config.toml
horizontal_flip = true
muon_scale = "match_rms_adamw"
epochs = 4.5
Rows from block 6 of a small image embedding model, named by matrix and row number. Rows with one number belong to one neuron. Each number is 200 + 40 x the weight over its row's rms, rounded and kept within 0 to 999. All counts start at 0. After the name is the row's rms in percent of the matrix's.
Before each neuron's rows are labels from the 100 images, of 14976, where the neuron reaches its highest value: "peak on" is the class under the peak. Only what is clearly more common there than usual is listed. The data: Sentinel-2 satellite tiles (TerraMesh).
# fc1: MLP up (model.blocks.6.mlp.fc1.weight, 512x128), inputs 0-127
# fc2: MLP down (model.blocks.6.mlp.fc2.weight, 128x512, transposed), outputs 0-127

peak on: crops
fc1.476,009,231,197,134,258,180,219,190,202,177,183,202,136,245,200,205,236,205,153,187,232,164,168,186,224,198,265,221,231,54,164,282,185,125,191,187,261,235,246,225,281,238,243,222,277,175,164,136,212,137,257,224,186,202,183,163,175,250,232,197,157,190,180,196,225,189,208,228,201,179,208,208,183,261,157,242,173,256,250,240,129,198,217,160,162,174,153,173,211,182,228,235,178,145,228,132,205,228,218,179,289,244,165,201,311,216,217,184,221,175,166,207,235,246,174,246,183,197,279,220,181,216,134,153,198,198,174,257,194
fc2.476,007,218,166,251,173,195,204,186,166,276,225,182,234,200,218,216,267,155,214,148,109,145,254,222,202,276,136,124,223,253,195,164,259,189,186,290,165,278,186,225,187,187,139,211,157,176,159,121,207,222,170,217,173,226,275,230,247,119,169,266,192,214,164,219,163,144,234,170,192,252,165,257,177,220,214,242,236,154,195,221,193,267,187,246,201,206,186,123,169,189,223,186,164,224,203,133,226,159,270,173,130,152,222,212,137,206,144,229,201,179,172,189,261,246,191,142,169,228,209,175,211,177,171,226,160,228,192,201,146

peak on: clouds
fc1.130,128,232,171,232,163,207,122,230,240,179,114,203,181,222,123,121,219,180,178,218,108,168,239,184,225,243,265,188,203,160,245,186,191,233,243,175,207,133,141,239,256,208,242,170,138,163,185,171,229,183,201,252,235,235,194,213,189,202,158,227,157,199,217,180,172,166,223,197,221,149,212,156,271,208,215,173,185,239,272,196,237,173,135,141,192,286,227,267,230,242,236,218,159,221,194,275,189,252,202,176,194,225,153,219,251,216,203,151,162,120,242,152,199,167,268,85,252,242,261,215,213,207,238,231,170,193,219,209,183
fc2.130,113,217,119,175,312,282,190,158,189,216,186,167,197,131,163,144,271,229,165,245,230,211,207,141,229,166,174,201,207,159,285,222,184,236,264,133,215,220,215,212,142,195,183,177,228,198,235,299,165,164,203,210,169,194,196,210,224,175,156,236,167,207,126,208,261,178,210,180,194,173,119,137,226,311,187,240,213,222,233,276,180,250,236,141,168,192,230,191,202,173,192,175,159,182,211,98,235,168,134,212,152,233,184,196,202,222,150,217,204,175,270,209,159,171,210,258,235,181,198,173,177,200,183,217,226,140,158,179,189

peak on: water
fc1.120,091,139,178,251,196,184,185,184,140,111,167,115,145,294,162,156,221,158,231,235,241,229,145,225,195,209,154,292,268,266,142,227,205,195,185,232,200,200,199,233,236,231,178,210,241,179,209,122,204,144,176,181,153,221,149,152,175,173,171,246,185,249,238,246,225,179,151,130,188,125,199,218,210,223,199,240,212,137,216,191,211,152,278,203,152,227,206,207,208,149,209,107,185,183,201,182,261,225,260,223,210,215,193,157,251,287,230,176,235,131,234,215,223,148,262,217,154,180,217,235,189,174,215,217,192,224,242,247,183
fc2.120,082,146,221,132,173,150,191,79,109,166,220,217,196,147,187,165,186,256,174,140,165,155,200,167,161,199,125,129,228,185,241,178,171,189,241,206,276,209,208,252,170,208,251,166,182,250,247,172,232,217,208,214,248,217,230,255,251,163,168,218,208,129,188,238,250,252,225,181,181,282,221,256,220,217,187,156,198,244,143,155,230,231,187,218,208,221,206,215,194,187,211,244,150,203,184,177,238,210,196,199,88,205,152,275,170,145,172,211,211,231,241,186,175,186,194,237,204,131,209,106,267,204,256,141,161,221,181,221,191

peak on: bare ground
fc1.285,158,166,183,203,191,188,164,193,241,210,199,253,196,242,193,180,195,259,209,194,209,178,173,245,183,167,295,150,229,168,138,177,154,181,273,184,191,201,224,191,223,222,223,202,192,203,166,255,126,170,196,227,160,222,159,247,167,193,217,41,219,361,196,168,169,250,207,220,203,219,230,188,160,201,229,212,202,223,168,166,218,134,66,208,207,182,270,193,207,208,237,219,195,211,190,197,202,234,235,155,150,174,211,229,280,195,194,168,217,130,239,207,200,214,162,228,244,151,199,110,213,177,222,219,189,191,282,189,188
fc2.285,189,141,122,293,220,215,117,241,189,245,247,225,204,227,214,146,153,276,228,194,241,216,202,225,173,165,253,148,280,208,186,193,164,209,209,201,150,235,200,180,193,202,164,231,169,207,164,194,176,214,196,196,196,230,231,213,166,172,257,86,262,300,189,182,162,262,213,182,206,238,201,218,161,248,198,162,207,122,166,141,198,153,140,126,193,158,218,205,241,241,195,232,304,167,200,165,106,218,127,200,201,185,171,230,222,223,228,210,229,204,232,194,232,248,190,179,191,210,133,207,202,198,156,193,153,198,286,248,204

peak on: trees
fc1.144,022,298,183,190,166,188,188,183,263,188,212,238,159,229,176,185,258,187,225,185,177,248,192,193,240,233,183,207,152,139,217,148,152,236,219,198,173,258,241,183,227,248,166,220,208,176,146,171,256,217,148,265,213,248,188,194,200,162,212,160,238,264,149,156,190,280,100,240,253,194,159,181,158,110,198,227,288,261,260,233,174,258,145,216,225,202,203,220,152,178,196,199,191,228,187,139,222,131,193,191,163,203,172,223,172,196,275,196,182,292,240,203,202,176,254,149,253,224,179,159,172,210,238,127,197,162,252,246,141
fc2.144,026,229,129,169,210,245,306,211,264,191,181,144,205,253,197,112,143,129,183,242,164,260,208,235,198,207,194,180,174,186,201,223,165,134,264,163,186,257,214,204,211,212,146,153,167,222,132,228,243,250,186,204,234,240,233,228,169,194,191,71,236,215,218,153,238,247,124,204,195,122,200,195,180,130,208,243,196,156,207,174,201,256,209,200,215,185,187,274,219,165,220,189,235,189,231,140,295,201,133,167,255,229,204,209,180,169,213,202,216,224,182,220,247,148,204,125,181,234,144,210,217,190,282,160,188,184,196,181,219

peak on: built area
fc1.342,139,222,220,167,167,164,156,214,230,229,279,230,211,176,234,230,176,231,209,177,205,220,187,221,253,116,257,213,111,123,224,165,274,271,174,109,143,278,119,192,192,134,217,233,195,183,160,226,170,185,165,217,247,256,201,188,196,184,222,241,189,197,186,226,134,288,164,223,168,194,221,194,233,174,204,320,247,246,169,153,208,206,246,138,203,180,279,197,108,179,223,240,239,214,220,263,230,177,244,183,205,138,144,230,203,241,210,171,205,158,221,182,196,204,248,172,233,202,229,161,254,182,196,217,219,205,191,246,226
fc2.342,129,269,175,139,225,204,211,276,225,227,219,258,202,172,152,179,183,162,217,279,252,206,205,263,217,157,183,191,154,156,223,215,106,218,188,162,160,252,211,206,225,196,206,234,152,215,212,198,161,219,203,197,257,269,237,258,170,163,208,224,201,126,240,149,150,248,105,266,209,153,264,262,231,190,198,286,216,284,224,260,181,269,179,238,184,201,175,189,150,181,193,184,167,143,164,171,217,248,172,189,121,189,239,107,193,122,163,207,194,154,211,196,220,189,185,195,180,218,157,193,228,195,220,190,161,253,215,273,228

peak on: clouds
fc1.18,020,236,228,170,143,241,206,199,225,192,172,173,221,164,200,217,178,175,201,207,162,174,210,207,209,185,217,297,252,192,186,231,220,204,190,227,244,172,264,205,210,226,121,167,148,259,210,192,228,311,175,249,161,203,220,243,232,221,241,173,172,185,115,207,302,117,160,177,120,162,199,176,119,209,145,124,249,262,251,264,174,184,178,215,247,250,164,253,211,188,202,152,171,169,210,167,170,273,195,214,174,152,167,218,248,185,197,184,176,142,241,234,244,137,163,129,234,138,136,159,192,180,232,187,234,241,221,202,202
fc2.18,011,217,173,172,187,179,206,176,168,198,190,261,219,200,241,159,142,168,184,247,274,201,188,250,215,212,280,214,219,173,268,178,238,231,131,174,193,233,221,145,264,195,204,210,215,201,174,252,118,263,208,155,228,109,168,254,247,241,183,71,213,165,147,218,218,208,277,200,146,131,128,189,236,147,197,198,204,251,190,255,204,201,210,263,160,217,187,192,204,169,194,230,288,215,202,121,274,227,209,150,120,232,195,140,212,129,241,182,177,192,202,200,248,209,251,203,193,207,216,170,190,196,237,169,184,194,186,274,193

peak on: crops
fc1.218,166,238,153,184,224,222,266,209,198,231,200,223,117,259,229,234,264,229,182,141,181,169,162,195,186,217,178,223,162,115,164,183,248,220,83,176,189,279,244,201,239,186,115,189,188,198,188,232,248,151,168,246,249,196,219,225,193,259,211,193,272,214,232,149,162,233,201,183,232,267,211,156,185,252,103,196,168,249,207,174,170,199,217,251,176,185,234,193,194,140,283,186,204,118,200,209,214,195,202,241,165,172,121,254,227,227,142,258,232,195,208,195,164,237,266,254,187,205,208,110,187,210,154,193,204,165,203,220,140
fc2.218,144,266,133,231,170,184,243,107,181,190,163,181,202,258,159,231,203,153,166,133,48,189,199,163,187,196,143,266,207,187,174,146,123,229,231,230,190,224,208,226,259,193,148,170,139,213,188,188,185,199,165,193,204,217,253,233,204,173,246,260,150,235,257,198,75,162,207,256,217,182,86,201,257,214,193,233,210,222,194,175,181,232,189,217,160,211,257,260,200,233,229,252,166,140,184,223,226,197,218,230,212,219,246,226,232,148,190,214,196,222,162,212,221,199,189,255,183,253,187,275,226,198,207,176,200,195,261,236,222

peak on: clouds
fc1.426,028,201,196,244,216,200,168,185,262,233,162,192,282,219,234,224,236,188,213,214,175,222,240,152,168,214,296,255,238,196,194,156,183,182,219,286,204,255,288,168,188,165,105,141,167,246,266,188,217,203,148,206,204,178,192,272,219,141,217,179,209,144,135,178,237,153,282,214,186,277,122,186,215,205,188,119,234,259,194,146,187,206,146,184,178,192,161,178,230,196,166,160,233,239,184,285,196,229,216,263,167,192,215,209,279,223,212,219,216,157,233,214,223,215,177,163,171,167,152,164,192,158,175,192,211,182,299,174,142
fc2.426,030,195,121,157,167,224,211,196,138,205,254,235,203,224,124,182,217,240,221,251,257,222,213,241,227,200,187,126,205,217,266,222,162,173,186,166,170,215,208,203,231,191,219,197,216,186,222,138,124,253,211,224,173,218,140,168,221,227,144,199,176,204,228,251,150,238,172,195,199,114,225,255,144,169,193,296,203,201,307,344,205,195,266,236,201,227,234,167,146,142,208,196,146,207,211,94,159,193,192,234,228,175,202,157,169,173,223,203,198,203,221,197,161,177,180,258,150,172,238,191,240,199,191,208,153,202,159,257,268

peak on: clouds
fc1.13,015,197,176,176,165,244,167,190,208,173,175,183,247,252,204,176,211,128,293,217,194,279,265,160,225,214,210,241,278,181,258,230,207,220,228,181,132,199,193,242,164,226,203,224,178,171,172,193,175,164,79,212,190,138,188,214,173,225,209,262,152,237,241,121,258,158,206,183,216,220,215,170,131,256,156,141,157,177,172,246,227,252,206,207,256,178,211,180,149,214,246,200,179,253,204,125,197,151,265,195,298,198,141,170,222,221,178,193,193,184,202,147,128,231,261,223,145,149,223,179,192,186,233,267,200,165,165,155,160
fc2.13,014,288,171,182,181,242,191,208,127,217,167,253,203,202,262,216,217,295,136,179,277,216,240,210,217,209,184,187,130,216,273,242,140,186,203,194,168,270,209,197,130,193,139,204,193,183,200,255,286,222,185,209,157,226,108,184,212,242,248,191,170,182,205,247,128,165,202,204,163,198,186,173,186,202,197,241,181,279,241,292,199,131,132,151,164,161,233,214,155,203,175,205,199,190,249,212,244,149,183,156,208,198,172,175,208,202,248,196,194,151,108,235,210,132,233,184,233,203,178,165,180,194,250,263,183,189,108,187,195

peak on: crops
fc1.14,166,245,212,196,166,202,245,206,222,211,229,287,158,176,200,192,187,228,250,182,203,212,191,222,247,206,260,196,190,225,209,211,215,249,166,220,244,196,196,134,214,248,99,208,127,231,160,157,189,27,270,254,224,279,230,156,222,185,203,187,210,252,202,175,198,126,227,171,197,226,189,184,156,214,145,180,185,258,165,241,187,163,149,200,252,241,241,234,185,165,215,191,159,235,265,179,279,130,257,234,257,188,181,203,223,117,211,217,190,205,213,162,189,205,153,165,231,175,122,196,132,230,211,226,196,245,247,184,196
fc2.14,168,140,123,181,216,194,203,198,240,198,189,219,197,301,223,260,183,202,158,165,140,195,200,187,197,219,150,166,270,152,220,210,171,153,190,247,179,202,201,232,161,190,265,234,238,158,166,251,194,287,179,211,131,248,158,100,154,192,311,204,248,227,145,248,212,260,198,200,205,183,187,226,251,215,197,168,203,180,217,178,196,156,228,216,190,215,242,213,133,212,208,228,170,249,190,241,118,231,157,211,212,176,205,114,173,311,163,213,185,249,220,224,154,295,172,215,198,256,221,186,235,202,153,213,214,156,232,265,212

peak on: snow or ice
fc1.355,044,271,223,142,149,217,139,160,223,176,213,204,148,281,257,185,155,207,178,154,243,218,138,274,147,137,180,226,170,223,223,193,188,204,239,230,211,164,231,147,228,190,212,230,289,249,194,221,214,198,165,223,215,159,134,159,170,175,162,166,115,220,167,198,211,273,145,206,194,242,155,156,254,235,164,225,174,147,221,226,248,160,148,239,137,178,203,206,229,211,216,219,176,219,192,169,175,215,174,196,235,265,228,217,227,219,204,209,158,212,192,157,222,149,325,225,217,239,299,153,216,188,280,166,143,180,243,226,150
fc2.355,037,59,232,169,234,172,208,137,130,224,186,201,200,244,133,237,243,243,224,240,240,213,211,170,243,201,155,143,211,127,188,209,192,168,188,144,221,272,215,193,193,201,145,220,177,235,275,207,192,197,199,177,288,195,212,227,247,185,123,259,259,199,151,194,138,164,140,145,209,205,312,252,216,182,188,172,162,186,176,192,222,240,174,161,207,167,183,187,175,199,179,129,114,162,113,169,218,251,138,228,212,211,252,168,129,166,202,214,205,196,194,198,189,236,192,275,186,184,163,212,181,207,187,175,198,187,227,267,184

peak on: built area
fc1.15,131,206,164,178,206,207,203,213,138,206,142,246,248,147,271,215,150,152,191,228,243,253,168,186,229,266,218,229,191,235,197,168,158,87,219,162,142,232,200,185,234,168,209,165,122,227,177,227,215,198,213,239,101,198,202,212,223,184,235,226,258,154,216,212,246,84,266,189,237,203,160,173,177,159,238,134,183,165,229,198,181,264,159,332,194,233,176,214,233,201,177,129,196,204,199,209,188,197,186,188,215,230,222,194,274,188,216,185,233,169,153,285,128,223,180,190,188,213,160,157,157,150,138,214,157,171,184,246,213
fc2.15,130,165,158,207,247,260,235,239,237,216,186,203,210,242,78,226,215,209,163,130,177,178,196,160,238,166,142,181,185,115,162,170,163,278,216,198,272,174,204,207,194,205,228,276,212,219,281,177,217,166,200,202,207,114,187,192,93,247,234,185,160,237,223,152,133,203,117,289,199,183,189,161,206,162,188,192,201,138,194,171,225,229,193,231,198,187,237,211,161,259,196,256,173,151,182,110,234,228,273,216,145,186,172,159,164,144,225,201,202,223,168,186,169,165,182,201,220,177,231,211,261,200,210,203,291,251,192,179,203

peak on: rangeland
fc1.111,015,301,156,157,272,194,221,197,195,185,162,188,279,236,211,177,224,218,183,231,194,209,172,189,163,191,209,295,249,220,172,159,322,179,187,189,192,193,218,229,219,205,192,163,215,200,91,235,284,194,189,239,215,181,193,150,303,178,216,199,275,183,167,165,240,150,219,237,205,172,186,186,219,154,147,217,166,259,281,206,142,205,211,182,162,150,160,234,281,221,188,174,207,129,215,231,257,169,261,198,232,177,168,195,253,222,173,186,181,251,194,188,203,219,224,148,242,164,147,203,169,172,170,198,144,151,114,229,203
fc2.111,011,118,205,205,189,155,192,244,218,229,153,208,207,82,251,198,212,186,173,201,214,194,227,163,192,167,149,152,114,248,221,213,115,250,186,193,137,317,187,155,213,226,259,199,136,231,133,252,155,163,205,223,285,200,213,225,147,232,141,264,234,241,190,157,135,198,204,228,217,136,247,213,195,221,188,227,215,176,169,169,205,228,238,241,199,187,196,200,181,191,213,194,150,238,169,170,152,191,191,181,162,178,177,225,259,261,262,180,289,127,154,200,249,260,183,206,246,259,201,194,220,178,220,180,143,190,162,182,160

peak on: water
fc1.416,105,200,197,150,260,160,275,180,192,148,166,188,207,257,192,165,142,196,180,157,199,178,204,237,102,176,221,145,172,241,233,169,197,246,199,232,165,260,216,252,207,167,189,123,247,256,63,171,184,177,171,204,234,166,259,227,193,231,182,274,199,188,240,249,243,202,183,212,221,206,156,261,143,152,179,197,240,219,257,190,233,230,224,229,143,191,264,281,202,217,178,208,173,182,130,203,211,193,203,220,254,172,137,230,156,179,152,208,135,202,119,179,254,151,201,232,212,130,209,143,193,266,240,204,225,253,233,214,214
fc2.416,102,169,218,242,257,190,168,277,133,248,181,214,202,136,240,216,217,231,217,249,211,236,194,210,165,188,222,178,174,181,229,179,123,228,150,209,188,174,182,251,144,191,162,242,249,181,188,204,242,248,201,192,216,174,275,251,169,220,226,166,185,102,224,200,155,218,203,114,215,183,251,195,101,247,206,248,208,132,187,222,210,178,309,161,194,190,224,256,180,286,205,211,232,236,289,140,245,166,226,200,148,211,171,203,190,252,143,195,192,132,126,178,160,260,208,248,190,253,190,199,246,202,152,239,266,229,183,207,204

peak on: snow or ice
fc1.265,077,259,183,184,231,148,130,224,225,168,191,189,264,244,162,182,253,218,152,176,203,148,241,177,126,146,217,148,330,149,215,121,154,133,170,201,175,200,304,178,229,255,250,218,199,228,169,212,257,190,207,204,230,192,104,185,211,123,233,212,188,220,208,209,227,169,204,171,213,201,311,159,150,189,207,211,168,222,201,235,215,198,230,245,155,250,225,226,168,174,237,163,196,179,257,181,237,190,219,225,221,201,154,163,187,176,248,182,209,242,217,180,184,194,165,247,247,112,243,173,214,205,248,193,205,114,159,246,244
fc2.265,056,211,171,151,141,230,234,314,188,185,131,213,194,218,205,208,218,271,157,230,116,241,203,236,206,184,227,201,189,165,230,292,117,264,171,218,219,179,184,256,238,193,207,211,303,160,182,188,233,259,195,178,164,227,154,178,196,208,205,166,66,238,165,201,176,184,132,234,219,254,163,202,167,259,218,202,201,239,210,251,178,226,226,165,205,234,212,235,151,167,206,128,253,168,219,187,216,81,179,221,223,204,197,178,212,180,185,213,193,188,153,243,215,268,161,222,194,127,245,225,206,196,229,201,199,114,207,178,232

peak on: clouds; snow or ice
fc1.413,049,152,270,196,181,269,130,262,240,249,165,260,148,219,238,176,130,180,156,143,145,214,235,233,206,190,224,265,208,224,237,133,255,167,293,259,204,169,283,245,204,251,172,186,213,216,193,171,214,293,184,220,215,219,234,99,208,170,220,210,160,154,213,201,180,173,123,205,225,170,176,185,203,167,242,180,195,225,191,248,216,243,158,229,208,206,216,141,180,207,158,210,165,268,225,162,187,230,247,198,147,174,193,176,209,164,203,261,172,147,246,168,167,173,226,211,155,213,115,171,150,201,225,140,222,120,259,208,188
fc2.413,060,265,188,157,258,131,265,193,180,239,208,135,211,163,180,223,224,219,175,241,292,259,207,202,230,205,187,111,199,197,238,221,158,150,192,141,209,198,220,204,183,189,203,250,139,207,196,242,143,165,167,185,263,177,201,206,238,211,221,81,206,178,157,235,175,232,150,171,203,178,213,306,229,178,190,128,204,210,186,262,204,123,220,194,177,231,176,214,175,160,198,212,252,197,108,167,205,251,167,222,323,200,234,150,110,113,226,215,184,237,227,212,259,223,191,192,192,213,198,139,212,186,235,213,186,192,175,225,205

peak on: trees
fc1.421,148,234,221,203,179,144,196,237,188,230,173,102,169,212,271,188,175,209,180,227,178,246,213,203,208,173,66,216,202,219,169,230,221,227,211,188,230,241,216,157,230,208,188,163,196,185,239,173,206,233,187,222,186,228,194,169,192,259,165,297,182,195,187,241,215,226,201,166,211,84,155,243,198,201,192,200,212,182,236,306,184,235,189,246,186,259,208,187,227,180,259,195,230,184,208,178,215,223,150,239,29,215,144,160,227,300,203,136,189,192,188,194,238,109,209,209,166,227,236,181,145,211,176,213,183,189,166,135,194
fc2.421,138,188,214,263,181,141,162,260,168,204,220,293,197,158,270,239,196,222,191,182,203,145,196,186,214,124,127,144,190,195,243,212,160,182,157,214,272,224,179,175,187,196,162,257,226,207,241,134,192,349,187,197,231,176,97,142,225,222,155,147,235,194,176,202,203,210,177,241,195,187,237,210,167,214,197,224,215,245,193,271,245,187,197,204,221,219,251,128,201,194,176,186,298,158,237,166,181,187,301,231,191,209,180,142,184,231,235,208,168,221,222,188,206,198,221,178,152,258,179,228,178,203,147,205,309,224,211,242,201

peak on: crops
fc1.50,101,190,229,157,220,162,120,223,140,230,226,183,193,165,137,208,159,188,177,209,222,189,244,208,133,173,220,202,247,285,225,173,271,211,196,233,232,195,184,168,177,175,234,142,185,178,159,227,108,220,232,232,195,195,154,127,197,182,224,261,270,212,197,181,235,199,191,235,230,157,202,195,280,175,261,194,259,147,185,191,254,264,254,206,284,176,206,277,223,184,162,192,142,206,181,225,174,184,203,256,151,129,214,198,172,147,278,136,119,197,180,257,215,205,159,137,183,254,221,279,224,188,278,230,174,218,235,180,186
fc2.50,093,173,199,139,128,250,237,207,230,163,217,197,199,219,108,242,158,122,229,196,253,238,192,247,201,251,81,231,241,245,212,165,243,198,188,169,133,221,179,219,211,201,247,257,161,180,185,158,242,192,183,180,216,161,170,192,244,183,160,258,236,191,184,135,220,160,128,184,206,210,242,287,215,170,202,241,223,175,192,125,244,249,278,209,205,237,184,202,200,212,186,193,187,262,131,166,285,156,103,217,215,223,224,205,224,194,198,186,211,85,138,217,176,242,194,195,175,233,269,167,205,211,156,224,223,242,185,223,202

peak on: built area
fc1.500,008,261,162,138,189,226,252,229,190,268,115,225,183,220,197,167,139,157,200,228,192,273,184,160,197,172,158,214,224,207,169,157,183,158,166,233,238,253,203,186,261,236,197,197,126,196,221,174,211,154,148,201,201,185,269,226,172,196,241,130,176,159,222,164,274,135,203,139,192,162,205,210,204,187,237,146,232,163,171,180,261,215,214,262,175,192,206,319,172,262,207,119,180,151,235,217,183,236,244,221,220,213,202,143,264,226,157,259,160,246,187,216,176,214,143,226,164,210,275,108,192,229,198,229,162,235,145,204,139
fc2.500,006,186,162,285,155,239,254,172,240,210,195,223,170,202,142,183,267,187,204,178,240,181,195,127,222,230,205,184,162,163,220,175,171,196,246,257,135,277,215,221,193,188,251,256,253,198,204,224,218,155,203,197,198,185,253,176,237,202,181,237,193,96,201,115,182,240,171,187,197,163,188,150,186,90,221,329,170,160,216,219,179,228,224,299,245,238,229,250,198,200,184,205,173,149,189,114,234,154,162,177,232,200,240,214,224,234,219,163,185,215,231,182,161,171,214,198,217,178,152,295,193,209,171,175,191,296,161,228,190

peak on: snow or ice
fc1.366,039,188,143,194,252,261,237,266,202,173,171,175,209,224,163,182,209,215,272,252,256,187,249,204,201,185,177,143,187,196,219,196,189,175,192,242,183,190,212,143,166,318,231,178,209,113,159,164,196,113,200,211,173,166,204,261,191,242,212,214,194,253,298,181,191,184,210,185,231,179,212,168,201,180,221,185,214,200,241,188,242,78,195,246,228,205,242,183,203,154,176,226,188,173,176,123,219,172,258,219,282,196,172,220,199,171,166,178,227,217,195,161,180,80,309,214,215,226,222,208,155,222,183,288,189,164,177,185,281
fc2.366,033,178,189,119,182,207,227,200,189,221,225,255,206,135,244,117,237,206,152,164,246,216,204,225,154,167,145,231,169,162,210,240,245,232,213,162,209,263,205,221,239,171,177,219,236,228,240,203,118,269,212,222,268,233,204,208,211,120,152,206,256,96,178,178,120,226,260,176,226,189,237,243,120,207,187,233,175,197,200,253,194,201,298,234,189,174,151,248,216,279,195,192,212,304,275,175,190,172,226,240,184,190,227,114,248,240,202,201,218,227,191,201,231,209,179,229,162,192,199,192,207,192,175,188,86,193,182,183,225

peak on: snow or ice
fc1.382,027,201,232,200,186,282,230,185,230,226,168,229,155,230,233,91,201,190,175,225,162,192,219,242,204,168,180,273,230,216,138,140,171,106,242,183,176,146,252,272,190,260,248,192,182,254,239,270,184,263,223,163,199,206,188,108,256,168,223,195,175,199,244,215,166,226,137,276,249,103,168,226,174,206,224,203,211,182,156,261,254,220,197,179,215,212,193,106,217,239,176,184,157,170,186,164,206,213,202,188,166,157,163,188,199,238,177,130,180,142,222,244,247,170,225,191,196,229,149,177,177,235,224,130,220,133,243,217,148
fc2.382,023,151,219,148,259,97,186,173,156,210,219,118,201,197,85,155,269,234,228,178,230,226,202,233,213,285,170,107,201,155,223,259,166,235,256,167,203,239,193,196,179,181,186,221,224,183,160,233,190,143,166,218,258,153,259,215,171,245,177,196,166,172,175,163,208,228,204,118,189,266,179,246,239,200,200,220,233,189,237,263,233,204,252,222,164,215,182,236,166,183,169,216,149,144,172,193,219,181,177,215,263,192,183,138,174,118,142,213,201,176,144,216,98,160,187,261,191,218,240,154,221,216,236,188,175,251,217,148,218

peak on: rangeland
fc1.364,033,238,215,251,222,180,144,158,193,234,146,240,181,188,212,235,188,190,218,211,271,245,198,193,205,208,170,177,168,247,208,225,253,188,181,172,181,151,231,218,196,157,188,143,177,205,294,120,187,238,166,161,192,130,192,173,185,157,183,329,212,132,171,176,161,283,233,206,237,210,144,232,231,193,187,156,173,208,173,199,148,226,186,154,154,206,182,215,164,237,224,163,203,178,145,186,173,152,109,178,233,232,207,221,192,265,199,199,230,239,184,149,106,246,209,260,262,297,194,209,267,246,199,153,131,251,238,186,147
fc2.364,024,149,171,233,218,216,150,264,208,147,173,267,190,218,98,209,149,247,222,242,164,199,194,160,225,237,280,148,291,121,220,200,135,208,167,253,246,192,199,185,240,184,260,287,142,213,160,213,210,209,172,201,218,203,119,270,138,153,190,160,172,248,226,207,171,190,237,187,212,134,230,201,219,206,220,155,214,193,202,102,237,214,278,256,206,240,227,186,207,222,200,204,201,148,185,205,154,257,136,181,194,164,186,218,123,168,180,191,200,174,207,170,255,170,217,189,229,134,147,264,178,186,227,220,231,199,284,215,200